Weights of a small image classifier.
Training: adamw at rate 0.0021, 19400 steps, batches of 384.
Data: trained on microscope photos of single blood and bone marrow cells, 194171 training examples.
Rows from block 8 of a small image classifier, named by matrix and row number. Rows with one number belong to one channel. Each number is 128 + 24 x the weight over its row's rms, rounded and kept within 0 to 255. All counts start at 0. Numbers have three digits each.
After each channel's rows are labels from the 100 images, of 14848, where the channel reaches its highest value: "colour at peak" is the nearest of a few named colours to the mean colour under the peak. Only what is clearly more common there than usual is listed. The data: microscope photos of single blood and bone marrow cells.
# convs0: first 3x3 conv (model.blocks.8.convs.0.weight, 208x208x3x3, each kernel summed), inputs 0-69
# convs1: second 3x3 conv (model.blocks.8.convs.1.weight, 208x208x3x3, transposed, each kernel summed), outputs 0-69

convs0.50:109095117130128169127133154127134131132149140108128123108146113163191098128091120135076099084204112181129125114122125131170137109159150050136102037137108117135125128121135129184103147152134132095149064110123094
convs1.50:118137152123111126117083056076132082149083053111126123092103137108069116087122134133134104116129093135118119119118059153009123118126137110152135126114122133106120168126118126166123132132129064104129132128101117
colour at peak: blue

convs0.149:147148140130109069110126123122115071076091156136067137099149151124129133101135071124168136124119128138113128124098121124128102147088161111083144206117097123108129126087134110125093132101149101134203127135098154
convs1.149:118153139125118118134124133141084138176144135084158150093092138123136148130119157105120148126151144139118103145127129129110180064127118134155142126142161133147127126138133095134127127148126085120150136127136162
colour at peak: grey

convs0.71:128114106189135128108158163098128127137134152092112113164127137179170118138120128114109113112201125174174147087124113103164111104149118138146103147132099116164123130129142172168126123133132125162157164130122099
convs1.71:072113129129113134125087100130132109120101102109128134123121144067093108072129116140139131136138130126106123127121083140117089129130096134124132093124122134127157176104121129152130105119114094092060144128101131
colour at peak: blue

convs0.33:089084087100144126115126115115138123129127114139123107130109147125119113130159144134082161128146103135152124108109114116127127133143123119130134134137132136130084112139126111126121083153130074174086177059128122
convs1.33:148098121129118102119106127112120111125128118138124106099139121125115147135110118130153153114142112088078094130128127076120126068114106128126116129117167114121124123146128136117116116144121172026145094122164137
colour at peak: blue

convs0.206:140150125154133075138136120135165141114126168141133140070169121131132155132122133131119125105126150126108173141109152134120148124132167168096105133100124164114137128102092147109114090149125142114149079149166146
convs1.206:157137116151118117060137125127117134131139136087121117138132081130123130141121114131120117115110151137118094138138099152121177104152073126140128132106109112142084137133117117135117152143140099121086152100134129
colour at peak: purple

convs0.56:117121118148131163131128136134143118123132136116107115097137139170239121141122129124114123116171141162142129138132132130184143119139161121127118024129129132133124132126127126184119167234135117108133094165132129
convs1.56:129129155117129127076103078072110117138129070107130125112098127080035130058125148123141123113042112140110096096117088147053125099126132109127126130126129116109127157128131135159108129131147084116135138126092143
colour at peak: blue; purple

convs0.32:128180168114151105137121137153112129107122147131096145126133113125127183134120130078158099123084111124121139145139135089136121138122144127131129154112091122125151135095135123158106118122128124125172088181126118
convs1.32:083169117058131141102135135129126121134138128101178141141117189137139097123154128119071148130128049128139101150141095135133137084125127123110128140125132088125105149167040129141158115171126097134127148074129156
colour at peak: blue

convs0.135:147156147104126100131129126106120117130124102124102131129116150065114118152122137130129108100127104128079127119154129094106126121079148144137133145042083120109139104130151102135094126111137151128159100122121203
convs1.135:122141131124071128146117122129126134083156120127134142120129115128142090092129114123143166126112088126137109146129108120135134106125154097119151135154236109119115124114118132130138115135135129136126134106159151
colour at peak: grey

convs0.35:121066125134155149124127136145143138125151133116135115091131126167218093131103121139082114102183129181137124128109142129172141097143159054135112047131107122128117126123129120184101149185125110115158072117127075
convs1.35:122137179125119128117089079011127101167099031119130129094105132111055109097103148133150121074123101140118109111117100156039125115127136100141128123114125131107126176129121137175114138160130087106127129132113133
colour at peak: purple; blue

convs0.17:119118130079134129131127126151108154126131189116112158071065110118064141085143128163110117155081134126108161131120149162140157115150126145114119131132177136119155142103055132119142094133141134094116115126149088
convs1.17:124133113140130082143140128143127133129209129112138104122130093139135180130078111118127164058139141128124129164155112131127192114128115149114035136120104115132085129127123137117122140124168123119113113126131129
colour at peak: blue

convs0.156:134124167122131108105180127092120109106123107124070093127128171102121133124137129078144127110115126127117133099119123084126116137116130109107100223103124113119154140126126132147129112113154108156165159115105182
convs1.156:114145134178054117120125118123119114126169127132164129120129132126153123128137112130145176126136148126131101156140118138119150120130116151135137126155137124140111105093133126122145119138130110136132147115135182
colour at peak: grey

convs0.137:136146143086115131139058133035128127132122121137135145129112153105094145136140139145105127136119096125089122098210054129081127155131153133157142125132131086134145122121173086146145128079126137133120137086069141
convs1.137:115127129147130125135143129136149123119161115162116141113132111138170101107124122132171189099116131118144106156119130108149098138101134136130131126154142139102135128126135159032096120111129143141126156120130105
colour at peak: blue

convs0.55:128163163166122130097137138138119110132115165101118086133138104132114087130129116135140115126171147098133171147128132120113162140099125178113125201142141131136122139131094153120124120125123081139144135133115130
convs1.55:076128123131143132112107138134125093096106133092128120089093132106118112125109087126122130123140146115113130067150096121124078119112100147131116110076108125136120157098081101134149134085155125106125114154087097
colour at peak: blue

convs0.91:126162150133111137130118108116135106138122137120060129151116119117061134114129101092191102104076137083131132125090135148110130131141144136078119160110129130140127133102137170123134094093104102121146086131152132
convs1.91:113118112136151145089129109134108130127147120133175132106101158130147128137128141141080123134133144114120133130171101130135150164155085113135124167115131168117122145129142114128145161148128110084074141134129229
colour at peak: blue

convs0.160:140158126076132126140093129102150121138123133137115134083152147133104130103118119137051126112120121142118090095131096114131119111131129125137123109129120127102120121137102118138128114116109128140071133107147145
convs1.160:128129127130105101121128058133130151154130130104215119122121129112130111100124095111124161073136089087127098179116120045107111112082133110132131166106111046139111140139101096110154150131113152101134153118128094
colour at peak: purple

convs0.166:122088088137140136119149151055125134086093122136159181149154122175173117152129112135092153139109154153132154007149113146101120128091111141131160119112103152142118086119162129125127180128162127137099150140104108
convs1.166:173124150088122142113106106129130124126066150132041177086092110072108156107139123140132106169124106132100125135088109145128127126128089098108133123110135111133194136103119106134140110118085138091136170124149117
colour at peak: purple

convs0.3:112143126157084107144108142099138127119127124145114117096140144111145134129131129132116118109147133140103144126116107120100132140130052148150158139101108128123121107079108111115084123122134151158125187137140144
convs1.3:114090126075160136130124123131114133126123143092128128103064107143092133126075136129130122128134117099117124097112130088127027067109153100127130115143136121134128122085132137130134102113120134123132071119120117
colour at peak: blue

convs0.189:098126150135112142132113123133136138099125141157120150124129147130122113100124131111160123053118129141123122128101143115138124128113136144102125129108084126122120122090132122133118143121131120115141092104135117
convs1.189:117173105124119167134150152113144125148148113155169193152131142107133149090109123115071129115110097138129109112150075133107119136131144119090128102134132115105097143152122078159136156144111091120065158159125164
colour at peak: purple; blue

convs0.170:112153119058130129150102145102125128133135160117131166125095144133082139122124132156111132124128095143118123119186090133134125128134142122132112091144132037126137131126124074118137106126131118123110135123116106
convs1.170:127133125138134092132139099153135121132141132128137135122140080145147186160101093119135137066139145126129127208140121118115111121106134147131089142117040107145101124122113125080128129117159140132128106114114118
colour at peak: blue

convs0.111:100124117133102143147120131129111121113129132148117128091107152117113117104136139175123136130130131143123090150114115146123157136131126123114119096113133134130099127100104114121135121132130082132143119062134128
convs1.111:133144161155090118142129102143129089147129115154113151119130104161124136152098080066068110060119128156111079112128086113091151128151146172118145150130116119129077132136118091118127187142118098126101125113131119
colour at peak: blue

convs0.197:125119139121074129140138120132099122114109083113073118121117152098075122109121101099147142117106139110127141131119113092129122119100141129111142211121100128105107130077136108141122113130126097134180164151108179
convs1.197:130134132137115102145121102128120123128125122111130147096171158113159133119124131119119139126132156151111074148131080138107173093133130103126122136158142144126112130130126120125127121126132065128123128127125124
colour at peak: grey

convs0.184:133086144105123133125124082129144130124133087109122107124128159083133120129127145117112105111117128126113133116132142111089128093125143114124113159052104124117137072097189094155077138120105136123140126118116177
convs1.184:121214122133074144129133099099127109110145123126143137119148128114134134090148070137157176115132106161124108162148106119128155122148119164114133157129157093135115134126104127107141111141149123130122159066152167
colour at peak: grey

convs0.179:130145134136126098118127096099132120121112107143107116096138132070133118135101121116117082069131120142037126123141133129119126116083130151136131137103110125083134070132124092125104134122149175116124109136137142
convs1.179:125125121067105144136116131142135174097130130129127150126121113121122121099126127123141139134101101116129130123130128095158070124105222108123153121149187117127122106096119132133144107119123153125132128125136129
colour at peak: pink

convs0.12:142111129142131127117136114153103131142147119129139179104130126112124152135121139128141174127129119126129124135130110127119136134129129141129152133095131165154127123124133117133126179120121137119120109129136137
convs1.12:127114158128097145141129151132123091146127130134130187142135147131127124128126133092127136128128141121123132136098130126145130143126128129127152109099134120132129121129134131160130133128047130137128126127089165
colour at peak: purple

convs0.162:142155144124122125123118114113128130129106096130132108135102155067123110169111136130125095080125085108080134115159132121096125122105141153132127146032101114100122105122185098134091135109117172125145090128142202
convs1.162:132127123123093131155112123125118130104151105137091136112141098130147134097129099122146161132078117144123120139131104118137115106128166087125131148145226122118098128107123126125136097121133133117127133102159130
colour at peak: grey

convs0.87:117120125102092117143008133094111129123106046143151128130136135128127143141144150141104137150085121110128127089188046128047136131133135133132140135132132120134172061127141099125143119118126129138124145083107172
convs1.87:130144127133138134119124112147213105052134114151097158095127125123133098138098127130135123118139134153069130122108131109149122191099137133071151124140134171071150116103131148121093098113122122124109134129129113
colour at peak: purple; blue

convs0.24:095088151118117128147162151087135122103141105144133128133125159128113128089130177120123133127163145155128069113118118120131161138119127101098123072098119138137145132106208155100074134108161071143137143081141113
convs1.24:163132123129121109111123136132137132094110126132142108092130117118126140132129115095113118136123065113124054099088077130129125100119136106102114135118127126115109141113059112116130139094116166099093123136127129
colour at peak: blue

convs0.10:126141140135130123119127116142121112112107135120053129118135136147118139114098121128164118114089131132127107144127139135133129125128192129096119140113107127136132126093158130130098109114125095116164072151156108
convs1.10:092128128127143148077132138125114125127127123131148142118109137116135134119123138110070122132111123125115110118125119143134153128149105123124115154130108133123104156143091106144132144139112100123033133102127171
colour at peak: blue