config = dict(
    model='image classifier',
    dataset='microscope photos of single blood and bone marrow cells',
    train_examples=194171,
    image_size=48,
    crop_scale_min=0.5,
    horizontal_flip=True,
    translate=0.06,
    targets=['cell type'],
    num_classes=17,
    arch='resnet',
    norm='batchnorm',
    hidden_act='gelu',
    channel_attention='se',
    depths=[2, 5, 5],
    kernel_size=3,
    stem='deep',
    avg_pool_shortcut=False,
    widths=[96, 144, 208],
    label_smoothing=0.2,
    loss='cross_entropy',
    init='kaiming_normal',
    residual_init='none',
    optimizer='adamw',
    learning_rate=0.0021,
    beta1=0.9,
    beta2=0.99,
    eps=1e-10,
    max_grad_norm=1.0,
    l1_shrink=0.01,
    ema_decay=0.995,
    max_steps=19400,
    batch_size=384,
    epochs=38.4,
    lr_schedule='wsd',
    decay_fraction=0.3,
    final_lr_fraction=0,
    warmup_steps=3880,
    weight_decay=0.09,
)
Rows from block 5 of a small image classifier, named by matrix and row number. Rows with one number belong to one channel. Each number is 500 + 50 x the weight over its row's rms, rounded and kept within 0 to 999. All counts start at 0. Numbers have three digits each. After the name is the row's rms in percent of the matrix's.
After each channel's rows are labels from the 100 images, of 14848, where the channel reaches its highest value: "top examples" is what is common among them; "patch colour" is the nearest of a few named colours to the mean colour under the peak. Only what is clearly more common there than usual is listed. The data: microscope photos of single blood and bone marrow cells. In brackets: how many of the 100, against the usual share in percent.
# convs0: first 3x3 conv (model.blocks.5.convs.0.weight, 144x144x3x3, each kernel summed), inputs 72-143
# convs1: second 3x3 conv (model.blocks.5.convs.1.weight, 144x144x3x3, transposed, each kernel summed), outputs 72-143

convs0.111 104:387500350474448500504513516450428516505510514506519326537437485507505508490440432496515477546556530462531519528432421513468451455391529530505457486496470505516476478472459561520428441430486563425514390495499446540421
convs1.111 087:480513520466481540486496490479510442433494666503478487480457468479525499509488519487509459528455439541507626450543379496521480508506557484484463560516549493377520496534505495482423466475482519526499453384392492541504
top examples: cell type: plasma cell (41 vs 3.6)
patch colour: purple (59 vs 20.1); blue (28 vs 9.8)

convs0.58 116:488507467444463499434589525480483530380523502481528542502523517455424513524426509467508473553507481495533512600570394509544511513501467370507507478484565483439429414341515519486512481529490501567575494465500484535524
convs1.58 119:490501555483505569525382508495575449625491555494507505565454470497504696462494505496329473533496461479492475506423518497500524435396509504460508508468474512464623524468407495462510473467382525494491520498435448504438
top examples: cell type: monocyte (30 vs 3.4)
patch colour: purple (61 vs 20.1)

convs0.2 117:389468469428577516517496485480555544494476442513522509522465514513519492500538448483522537518564441505453423375516465568501493571486490508405508455481527490363484486538548402522437517521455523513497515511453560570457
convs1.2 116:496491541506488471523402494584534502520432464500505441555584497491581524478500540530484447474501520499468535431528512543502498439508433455514549576482535501408498491361464560410386496506382520476549540468507504436510
top examples: cell type: erythroblast (80 vs 14.3)
patch colour: black (79 vs 1.4)

convs0.11 100:455529507454329499566394520427507535517496453449421513498510495546532476417533398540468521464586483424474505462473551428478397481447507378468457454479512483486505552585455538478424396482538471435477513487470507507545
convs1.11 110:479517474434469415441530417461496571543488468477550475511506493441511492513483481471476497516535456497492481366489521529453491559509493528444466559478516508434523453531488466470499376438478473486477542490497594248372
top examples: cell type: segmented neutrophil (61 vs 20)
patch colour: purple (60 vs 20.1); blue (26 vs 9.8)

convs0.117 085:489483502461461422430420471451387668467543499455509501464449524460505494526443278443526454475548455431633421512493505470529519398541475413415461522588514487497529516416458492460491500430514419546544494423512473533475
convs1.117 129:510526504503516516548540535525541393490512515509526516568479512564496510508440511520476530555483512497489491475438478534499494486527502498408558514520539454542481497499480525494501490522339502521507587585468469389524
top examples: smear: peripheral blood (62 vs 16.2); cell type: eosinophil (31 vs 4.2)
patch colour: grey (60 vs 22)

convs0.113 076:464472467474535465578477481374489531496408490461499385535413502539511487450416468420489428564475551492433511500406430514490448410371520519556558580529486552556485455445458513501477454456472546541494500426495494461472
convs1.113 094:526484457498469534454471541595498472528516516519485656436495503490502469588540540468654469594542535374552491443489474519507492477521510509436463516537367466481558458492577521537502465529503411558488506558455480500549
top examples: cell type: lymphocyte (36 vs 15.2)
patch colour: purple (47 vs 20.1); blue (33 vs 9.8)

convs0.95 097:548519510598560497520489466461486545594438555567508508480494527590590553491488470502560532524492513465438508424524532552474516519518510616459494507453481503513510387499504487461503461483506480520450485539507467392451
convs1.95 114:514519491485459488456498343523511481516506497515543454546563496470505419487527510586515494480505540504450538389508488508376439509495490504485504533457468455494559533506502417572435363514505490493473470417536527496524
top examples: cell type: proerythroblast (29 vs 1.5)
patch colour: blue (71 vs 9.8)

convs0.80 120:490515482470457505506592524575498491426505524546579504534497545391396530543443542506583482504495419581533538571524460497492562535548437415528493486461577475504438489336549483484549441459487470531559492510503439530486
convs1.80 104:501501573491486556478304491417498505532470535487495494597468441505475508497476516439390497504477450486489455503408528484471462464405500474478491535493484514470678483445425452498499496407454523492437499483498501527499
top examples: cell type: erythroblast (36 vs 14.3)
patch colour: purple (58 vs 20.1)

convs0.77 094:511531501539482422500528359399447569476554520529418485491478376535241509485480513463462502455482459503506541442477500494510539492456466494441469461588491497533413502532481447517462468466541514504481509466393375487466
convs1.77 093:519494504513451535540552463500620390455607489566526491463502510521571523552522528565513561481476471561560443483407531553491452643531375521494527507527481475493549475514501508559489522496524496506570586528288541518450
top examples: cell type: erythroblast (87 vs 14.3)
patch colour: purple (49 vs 20.1); blue (35 vs 9.8)

convs0.16 102:583483560524554460434505439308519495452502476478455497399500495520533430539521508433504535544565518454509537447513428440421540572446426512466539477606579468462400506506506478380497508484519411550502504481423481462483
convs1.16 087:456488522521583491515539558399510473474560581501528500429432521500511648506390505452494532506532418494556485551453491550510529453477485591487497492583496531505428406572497467554445531523503444519538469529435501507411
top examples: cell type: eosinophil (47 vs 4.2)
patch colour: purple (63 vs 20.1)

convs0.22 108:507449487523525517510492416486466494498552594630527495514500480457476590458514481534472546470491522475491506448509514537491502493560514501405503510416530563446482505469526514414487511499502482499471440541524484437495
convs1.22 111:504509535499501509526474391515508494504404559502494445521493498433470411489495529582497492490481527579427563413492474462488448561526509467462496553495512497502613512499487440490427502495504501457477491368492520567532
top examples: cell type: proerythroblast (50 vs 1.5)
patch colour: blue (96 vs 9.8)

convs0.105 082:495495513539477513527500535525384484517491465533398536453388522500357428493503536546489407494522477447419482530506492496486468434498481476505465454462587483489446462492519480458476489491500442448430569627506459419477
convs1.105 109:491539484505587548517552559468518394522429431529471507562502497573509480487475539512533479511498365461522492484509487485566470510421334455392473501482550437441592482536444478490522544499508463694535522601513526485523
top examples: cell type: eosinophil (71 vs 4.2)
patch colour: purple (88 vs 20.1)

convs0.143 117:572605511450517454473566481510469498399494444520497460348496419515505354526473507344504489497612455526534508477521401262500513474476493458458453483512656481504516495486495480490513489482509429497502395547402449522477
convs1.143 107:398516505495493530529487516506482512484472498473492517619489503517534558501375397440481504531494396468553513486465511462513498493491476476491510499475521454477545467586468525473507509508390490543492561673322488504439
top examples: cell type: eosinophil (60 vs 4.2)
patch colour: purple (87 vs 20.1)

convs0.89 114:528452459505523520526507515596478472366565472534542569417521492530489498527568556442500481483487533534482513510510527488460446529529497498466615497310402464516417489447524547532505503593515453555614534515358481510583
convs1.89 111:498539486570631503526518495497500478555495532648518467593472540559559491478479533550471498445443522483514492443518475465510466431489510388503455496478642507504491635498530505534503543492489509476532494476555496497497
top examples: cell type: band neutrophil (60 vs 5.6)
patch colour: purple (52 vs 20.1); blue (36 vs 9.8)

convs0.14 073:503456468527484452580467487449560542513542580483537528509526406603464429528536506462506511537444451439530417479506516460464488480518564535443402554479430548467499448534476497399560491478464487419484465394497624500577
convs1.14 093:529543510495482471436499400478462507383485463463506490455514483394506453561493495497523477467394542508527472493488505489517465518504474398491517561533479480541545479469539409493527512396483504501490494484520628429475
top examples: cell type: proerythroblast (35 vs 1.5)
patch colour: blue (59 vs 9.8)

convs0.18 078:411522464455470489386495468492508473522488499474438423447441465481542391482476318500549461519460500464508443506484325411485494539460517387565457582436536445508373394462494506579515469503515492499486401426480455473508
convs1.18 105:580510476533538419538650500509483507515483371424492523491460432507498449445464529417494464532551465417480473519498603599510533477470467528414494425529479461523456505501570480410527507465525279601482492475486465500496
top examples: cell type: band neutrophil (45 vs 5.6)
patch colour: purple (67 vs 20.1); blue (27 vs 9.8)

convs0.127 098:494476442504473423504508468496372517466451491523509428501435518486523425416501539551511412433540449371454540445534510479504446407506513485506341527533501499502329439457483427517488494523505470497506413427488477511486
convs1.127 082:474510529443512523410498525507527509541566382503525514501555606519542504506498501511478421582472460525562521477410470461519512504374446499462563523518532473382538536528442525483450552505474459532512506493262518514452
top examples: cell type: segmented neutrophil (76 vs 20); smear: peripheral blood (59 vs 16.2)
patch colour: purple (71 vs 20.1)

convs0.137 079:497501506504557534433471506490354594620443548522484519519553475555476427431522266438507523521525578539441523507535425467429524508463430499475509509444580493421446405508490513585511435456501562492549575625491481552418
convs1.137 080:491471387501538500490478503526433536489478584530460493521413492508485483488541521449520503509506488428504448437470492488581431451585540458465460526488507504285548497481469521500401491564473465553488518569475460474510
top examples: cell type: eosinophil (36 vs 4.2)
patch colour: purple (70 vs 20.1)

convs0.123 132:496537524493483534490505478473496471486443400408460489493519479511501471491495532461415490477375468498498490497522503425502388506450505218478529502492515486468521502423411469515524447479489466541511502459522480462500
convs1.123 101:506496578448523546509477456445499442515475523456668459510466499505489511490388521505375507491502490620485511576473523502493332514519437505545565508485410438502512485493497358476473516482524510370469502500466484517487
top examples: smear: peripheral blood (49 vs 16.2)
patch colour: pink (54 vs 22.9)

convs0.31 088:576511476412524505388462482504380560586493590487494510364426549530492438462406529485507456444496532444526293466434485418497495439496433510544549502562490501491541500502500514502550505521527488444520483460468452533517
convs1.31 121:496507436508434527537527504486511440374507463506486514582505562582524520508543489508497490480504424473502562379463496483516501491480526500394462557417502430496517430531446552497451498512491448599550518541380480498504
top examples: cell type: eosinophil (57 vs 4.2)
patch colour: purple (48 vs 20.1); blue (33 vs 9.8)

convs0.56 119:452507528493513525431446507530498438537530501550502394476506497549507466478567403508474496468398518483516498574425452402568462474424479514504501493465520503490460607337497484612519424499495493527517412481496523392555
convs1.56 112:493496495413497422475493453404474493523354527529457514494534525503437438529440468499526425459526534494457504587432527511488511477478520535505443427546366528529503508500505497516483523499455525528465498465534578519446
top examples: cell type: blast (27 vs 6.1)
patch colour: blue (48 vs 9.8); black (35 vs 1.4)

convs0.1 089:487521404465531529524534499360471536511487512514537274596490496595542497510467451446463427511515530403438463510400382484499482397474513466560479555541507489541445499416410517514510431489514535456543430471498450509384
convs1.1 085:507507511481450545486479534529489387398520532509493595503469483494484469603493491485582392494454481525536521473484341504572461490484507499465456506519531440450516486544502518526485440503501534561535431515481467531508
top examples: cell type: eosinophil (43 vs 4.2); smear: peripheral blood (42 vs 16.2)
patch colour: purple (41 vs 20.1)

convs0.60 106:494474511533578503491562501453481546424517440488496479437567499433519445576487479553523474518560518493565476503534378507416482456549426538495481458627537464516470577469486524437384541520517498487500531401462418494439
convs1.60 103:487501437461506558526465535509492485459431488478479544513488580533474575558485484461489426484514304459484515496407498420435552446461558493372418491666532515496514498522443546404526515395485512558494547503443467658457
top examples: cell type: blast (28 vs 6.1)
patch colour: grey (79 vs 22)

convs0.96 123:503499485498548509445444424487326412503498626558506501471471482512556508505498474497490506423572528459472357500431467514458490479379495506617514431516484509514503486547510486520475502491490476511541492371545532519539
convs1.96 102:389486524467392520465514510504500503447516479518518513478596406463511525546514570692556456496451554556503587470499495405504328501497573454492490531489521472440465496485497501555492474602397499479531482495493444542522
top examples: cell type: proerythroblast (40 vs 1.5)
patch colour: blue (70 vs 9.8)

convs0.106 125:487542500471466500468462502476456516490487445474470448366541507528510393523467454492564520437562510501499458545462388482474495495497258477506479411492388340485520480483486481498512494479557472489531485216502449514452
convs1.106 095:462465456485513518487516470517487507375492498484502506398536547473494491525537431490474461467482480471514562489516493443405505479498261487426492496543559471389469529514512512516497432493529523530532507394495467537529
top examples: cell type: lymphocyte (89 vs 15.2)
patch colour: blue (64 vs 9.8)

convs0.83 115:474487532459471478500471508521500537494463492583495547468496462534520514481465495413519517497467479474525445469493502501381514435467556570509480447362465492526491510475471537457536468551510488504541511488461498378505
convs1.83 115:506496497496476467465509390483493520523503469532473454433488424439501432485464556545518337493494450521486575490578509483444481499523560502517512555467449642527489525503526494464482452477509512455509518517498495485532
top examples: smear: peripheral blood (87 vs 16.2); cell type: monocyte (78 vs 3.4)
patch colour: purple (89 vs 20.1)

convs0.34 086:525545422546422401551440490407506524333456450465441530457556430568519400470510566527373565454528435479456513475494484407458467443510538413459468543566525492550458517508510520402433526486572416544465520450488465565581
convs1.34 094:471603527465454488461498482461405531444534474445495485523517510461514516533481341492510508491412505542631528405448535483519488546497483484523510506529498448506503472547488491514523479431454535516442431519482524399422
top examples: cell type: artefact (39 vs 9.8)
patch colour: purple (87 vs 20.1)

convs0.63 082:465540592454555526335503490536504467523523516525428438475451492521445463454525491568543440391452522448509492447474337387520501549432587458589454562407634511484456514487431534446542464488503530445445389488480485450468
convs1.63 117:496510544505545458525541442460489515554521378531474484502492549654482432496487528483421493506533496499480479545441561521442545510538480534491540385480475442524501495480502471467468493505413418449508595503532501529480
top examples: cell type: band neutrophil (34 vs 5.6)
patch colour: blue (55 vs 9.8)

convs0.99 106:523393501546483505476396563498334482487521493436480540488462515498478469491503448251378482537594510490487443562511482431473438497382500498462489497568518492466500446486548507475483501505491453495440534475462478485481
convs1.99 122:516557475442465566480534540509338500499503561539513471482519514503500502534507386530534532450507502512521533443535442489494501351460545516522496527526508547458351538564521555494490539526528394503525481507456586488509
top examples: cell type: promyelocyte (52 vs 6.4)
patch colour: purple (93 vs 20.1)

convs0.57 107:515493471465575480440520519429555479500482475509388548462492402541524510517509549533492557486566453499512455484484466504512492523481324587443419465461598539490486500602485488479532455402465537507458441496471582483432
convs1.57 100:481552498588493495544491440574549616500524487633493487516512521535556471515626529547471511470553504551482478414537505421496426470505504469538540551495491552545454532514462562541475441587464494529606531554429523482608
top examples: cell type: erythroblast (90 vs 14.3)
patch colour: black (86 vs 1.4)

convs0.133 106:398477344507448532454458565527356523478495535541498491399350536468465525493474496511480497517537444470521430501529501499494442471500532511407402503494478514501524408543510523502498423394460503386442504521426452450493
convs1.133 093:509553489490550518510493567528422407462479534506466433601498566516512500502508450520508504528500513498449664459493437470499518441512599460553512552502549489430503549500478558538417520490504423489488488528482522504520
top examples: cell type: promyelocyte (45 vs 6.4); cell type: myelocyte (29 vs 4)
patch colour: purple (77 vs 20.1)

convs0.17 081:512491464461565469446496476485523455447477486513514530447467438479493548443524468505424409463555438429476414565439395491467520569537499454453471423439494511569456497503420538479513501474431504461467440510507412366340
convs1.17 091:543457433548574534554515543540453485477431560474513519368517465438481519386496518460490532496504432528528516492517557525535473490492490510458532460439521619388431504500549516445526485466513394497503423406459426527495
top examples: cell type: segmented neutrophil (52 vs 20)
patch colour: purple (71 vs 20.1)

convs0.73 108:500571476453455416422461487358480441485480504369421453493491486539557565470477514433502424468481467433502484476521439519490472480454461492577580385482488503531436431474532500467485530515515494513486511436432500453413
convs1.73 097:535501510540459498503516482594505459534563502407633614508534504445548469461431497503501422524496476541579509449524479509493465416472388494499574500477504498455501448519478522494550585470598508568454440446483484616517
top examples: smear: peripheral blood (68 vs 16.2)
patch colour: pink (62 vs 22.9)

convs0.53 087:506517380533415496459456524498515524475471532495447515370528397550544535550493546485441480574539465473458475520537411477534538504562546363497480487528461513379492411447477519507553422400500517461431575444468480536514
convs1.53 106:533573495451485480460513451435432509303498547417461512497470560420497625513517300479528490523480558530505555436495504509473558492506556571472505422564544496416464478503530460497507486446494506541462455491501540483484
top examples: cell type: artefact (26 vs 9.8)
patch colour: purple (53 vs 20.1)

convs0.118 093:528496560480498532457489517407489450391466498462460507479514491555607486471388446460484554480549447509546439505479521492472401430482507431560497444442537479586506553460458474516511574493546514524548564542506485451497
convs1.118 090:473513560496498542476483369511470471556520539536547448463496454512573487500502503565509504505435541557526473450470497487436435495500537412471577537476419471457522469459455457539513489519412485442550543461408485395509
top examples: smear: peripheral blood (73 vs 16.2)
patch colour: pink (59 vs 22.9)

convs0.51 074:525515502460482568442561453418441541524550565517384533483499377566443504521530467490500495562495525474484470482473519532567471511435461465515501455473461531436466306546474504543480457405505565468529524545482569500502
convs1.51 092:524504450532449523561522483545539436522542505526480529496480554542497493545614521524598534511506546493566482405475518499586517512501478560452484525467482400436536510526502496513548481541446345529498490489411610470521
top examples: cell type: plasma cell (42 vs 3.6)
patch colour: blue (58 vs 9.8)

convs0.21 109:478504494562667541493517473465463536499519517541425524500572460556463513482497537506427518514450564474504434503534513503491532459506517533498508487635541534433491603414510514486506535412544468496272489417485483491434
convs1.21 123:519508486462495511526585503490532452424474480482540477499414511528487466475469491478514493493427497484449565574486491488474533518552513524492514475704420470524481392513531519514438588429461507480494665511513487591468
top examples: cell type: blast (36 vs 6.1)
patch colour: grey (87 vs 22)

convs0.42 097:501444484365477478456423524403508489528489461421504520499487316531506449508394432476488472535569551495518477556466498481535533482324482497513574475435514508471500436522525530433457540469477540495456469494504511494463
convs1.42 087:515490485458481470498531491502529441480498538476479466511518408482546508485497565537489504427483451528512514500527467461494526395448511497527466491482562512452506510501431520475503570454477528449512474475459468521462
top examples: cell type: promyelocyte (27 vs 6.4)
patch colour: purple (73 vs 20.1)

convs0.39 079:524543435483529473512518415374478458500434528454423490466403513539386495441504479436472450527502478543457489488444363507501466411473601442579495472542513522544482451383510456537520428461531435569489342440423507518530
convs1.39 102:496516510490432525506506500559512519544531470533535583434488506465484498553530536477524444518479496473626486540551543518663456561512491455473527515553409449528498500587532502556540488484526396530495508522484491498480
top examples: cell type: segmented neutrophil (47 vs 20)
patch colour: purple (63 vs 20.1)

convs0.140 096:517502490540505463502447486477497600484576500385495487548497513425526497497469404447499447456489485495604530531479516429507519467520381473483477476669486476553533538496467439485511436441539381582476527455470454502435
convs1.140 121:495504551484480498563564501507488405490507528496602512522490549528499540518488467528464493609478492508526441476445478514483499505554510495355621517554475492638479501466511518517469485521388451453560613511461497484476
top examples: smear: peripheral blood (61 vs 16.2)
patch colour: grey (74 vs 22)

convs0.69 089:482490553504522499538507479475445649503487489473473556396530502517412437528509375383539516589545527508546510545503503423522510497482430436405527501540720502420542506445444489452496482451470475525478474623501433461521
convs1.69 122:492544473485572502552535561491555442544452524497488500645407489549515517458447539492477524522504474485481454499491505502497498502502464521450501517450603463463554494473391507482480495532352498531507565625492472404512
top examples: cell type: eosinophil (56 vs 4.2)
patch colour: purple (76 vs 20.1)

convs0.129 089:432377478484527552512490466384474491516495522530464520497508447591403467485506422582528498540407494504486453547476528326550351473483499423517458461468553533454463489429488514525484511437460541521547554482500536432451
convs1.129 076:486506515449500513463552437488427505466473510610510452522506553639506430399480441553480442527529496472457499594453513490439538443543525438472472498486491550623430506478525492525501544490460483446550519509493552448438
top examples: cell type: erythroblast (33 vs 14.3)
patch colour: black (55 vs 1.4); blue (29 vs 9.8)

convs0.65 095:465488523491480457406472516553494537540483441502457468493478419418549520428458463503529393472539429490521519507499418472494483428540499545492429488425501509439547441512458473473494436518488552520365472549500503487475
convs1.65 084:505542484447588523480493502496546515463501514495412425495506546484527509446498480526442359479512403477520573508513422471503553443471550510511517521456561546342495534495477468455485480414490498481445474487481470497471
top examples: cell type: promyelocyte (26 vs 6.4)
patch colour: purple (73 vs 20.1)

convs0.79 118:473499500493504487449459491511482492581499531516506475478473483538509486439510426516549501428488544483515498544391496542560461434447493542606484360503277515528524586500484515579524466510511560495511512457496456342532
convs1.79 108:480575498380485471477470450344493511509454539490439499475463463347489450514511487525583347475510471507501501520534503377499531458483671491465460501516479553485504443496538486509513496521479520467466505487518531456501
top examples: cell type: plasma cell (28 vs 3.6)
patch colour: blue (56 vs 9.8)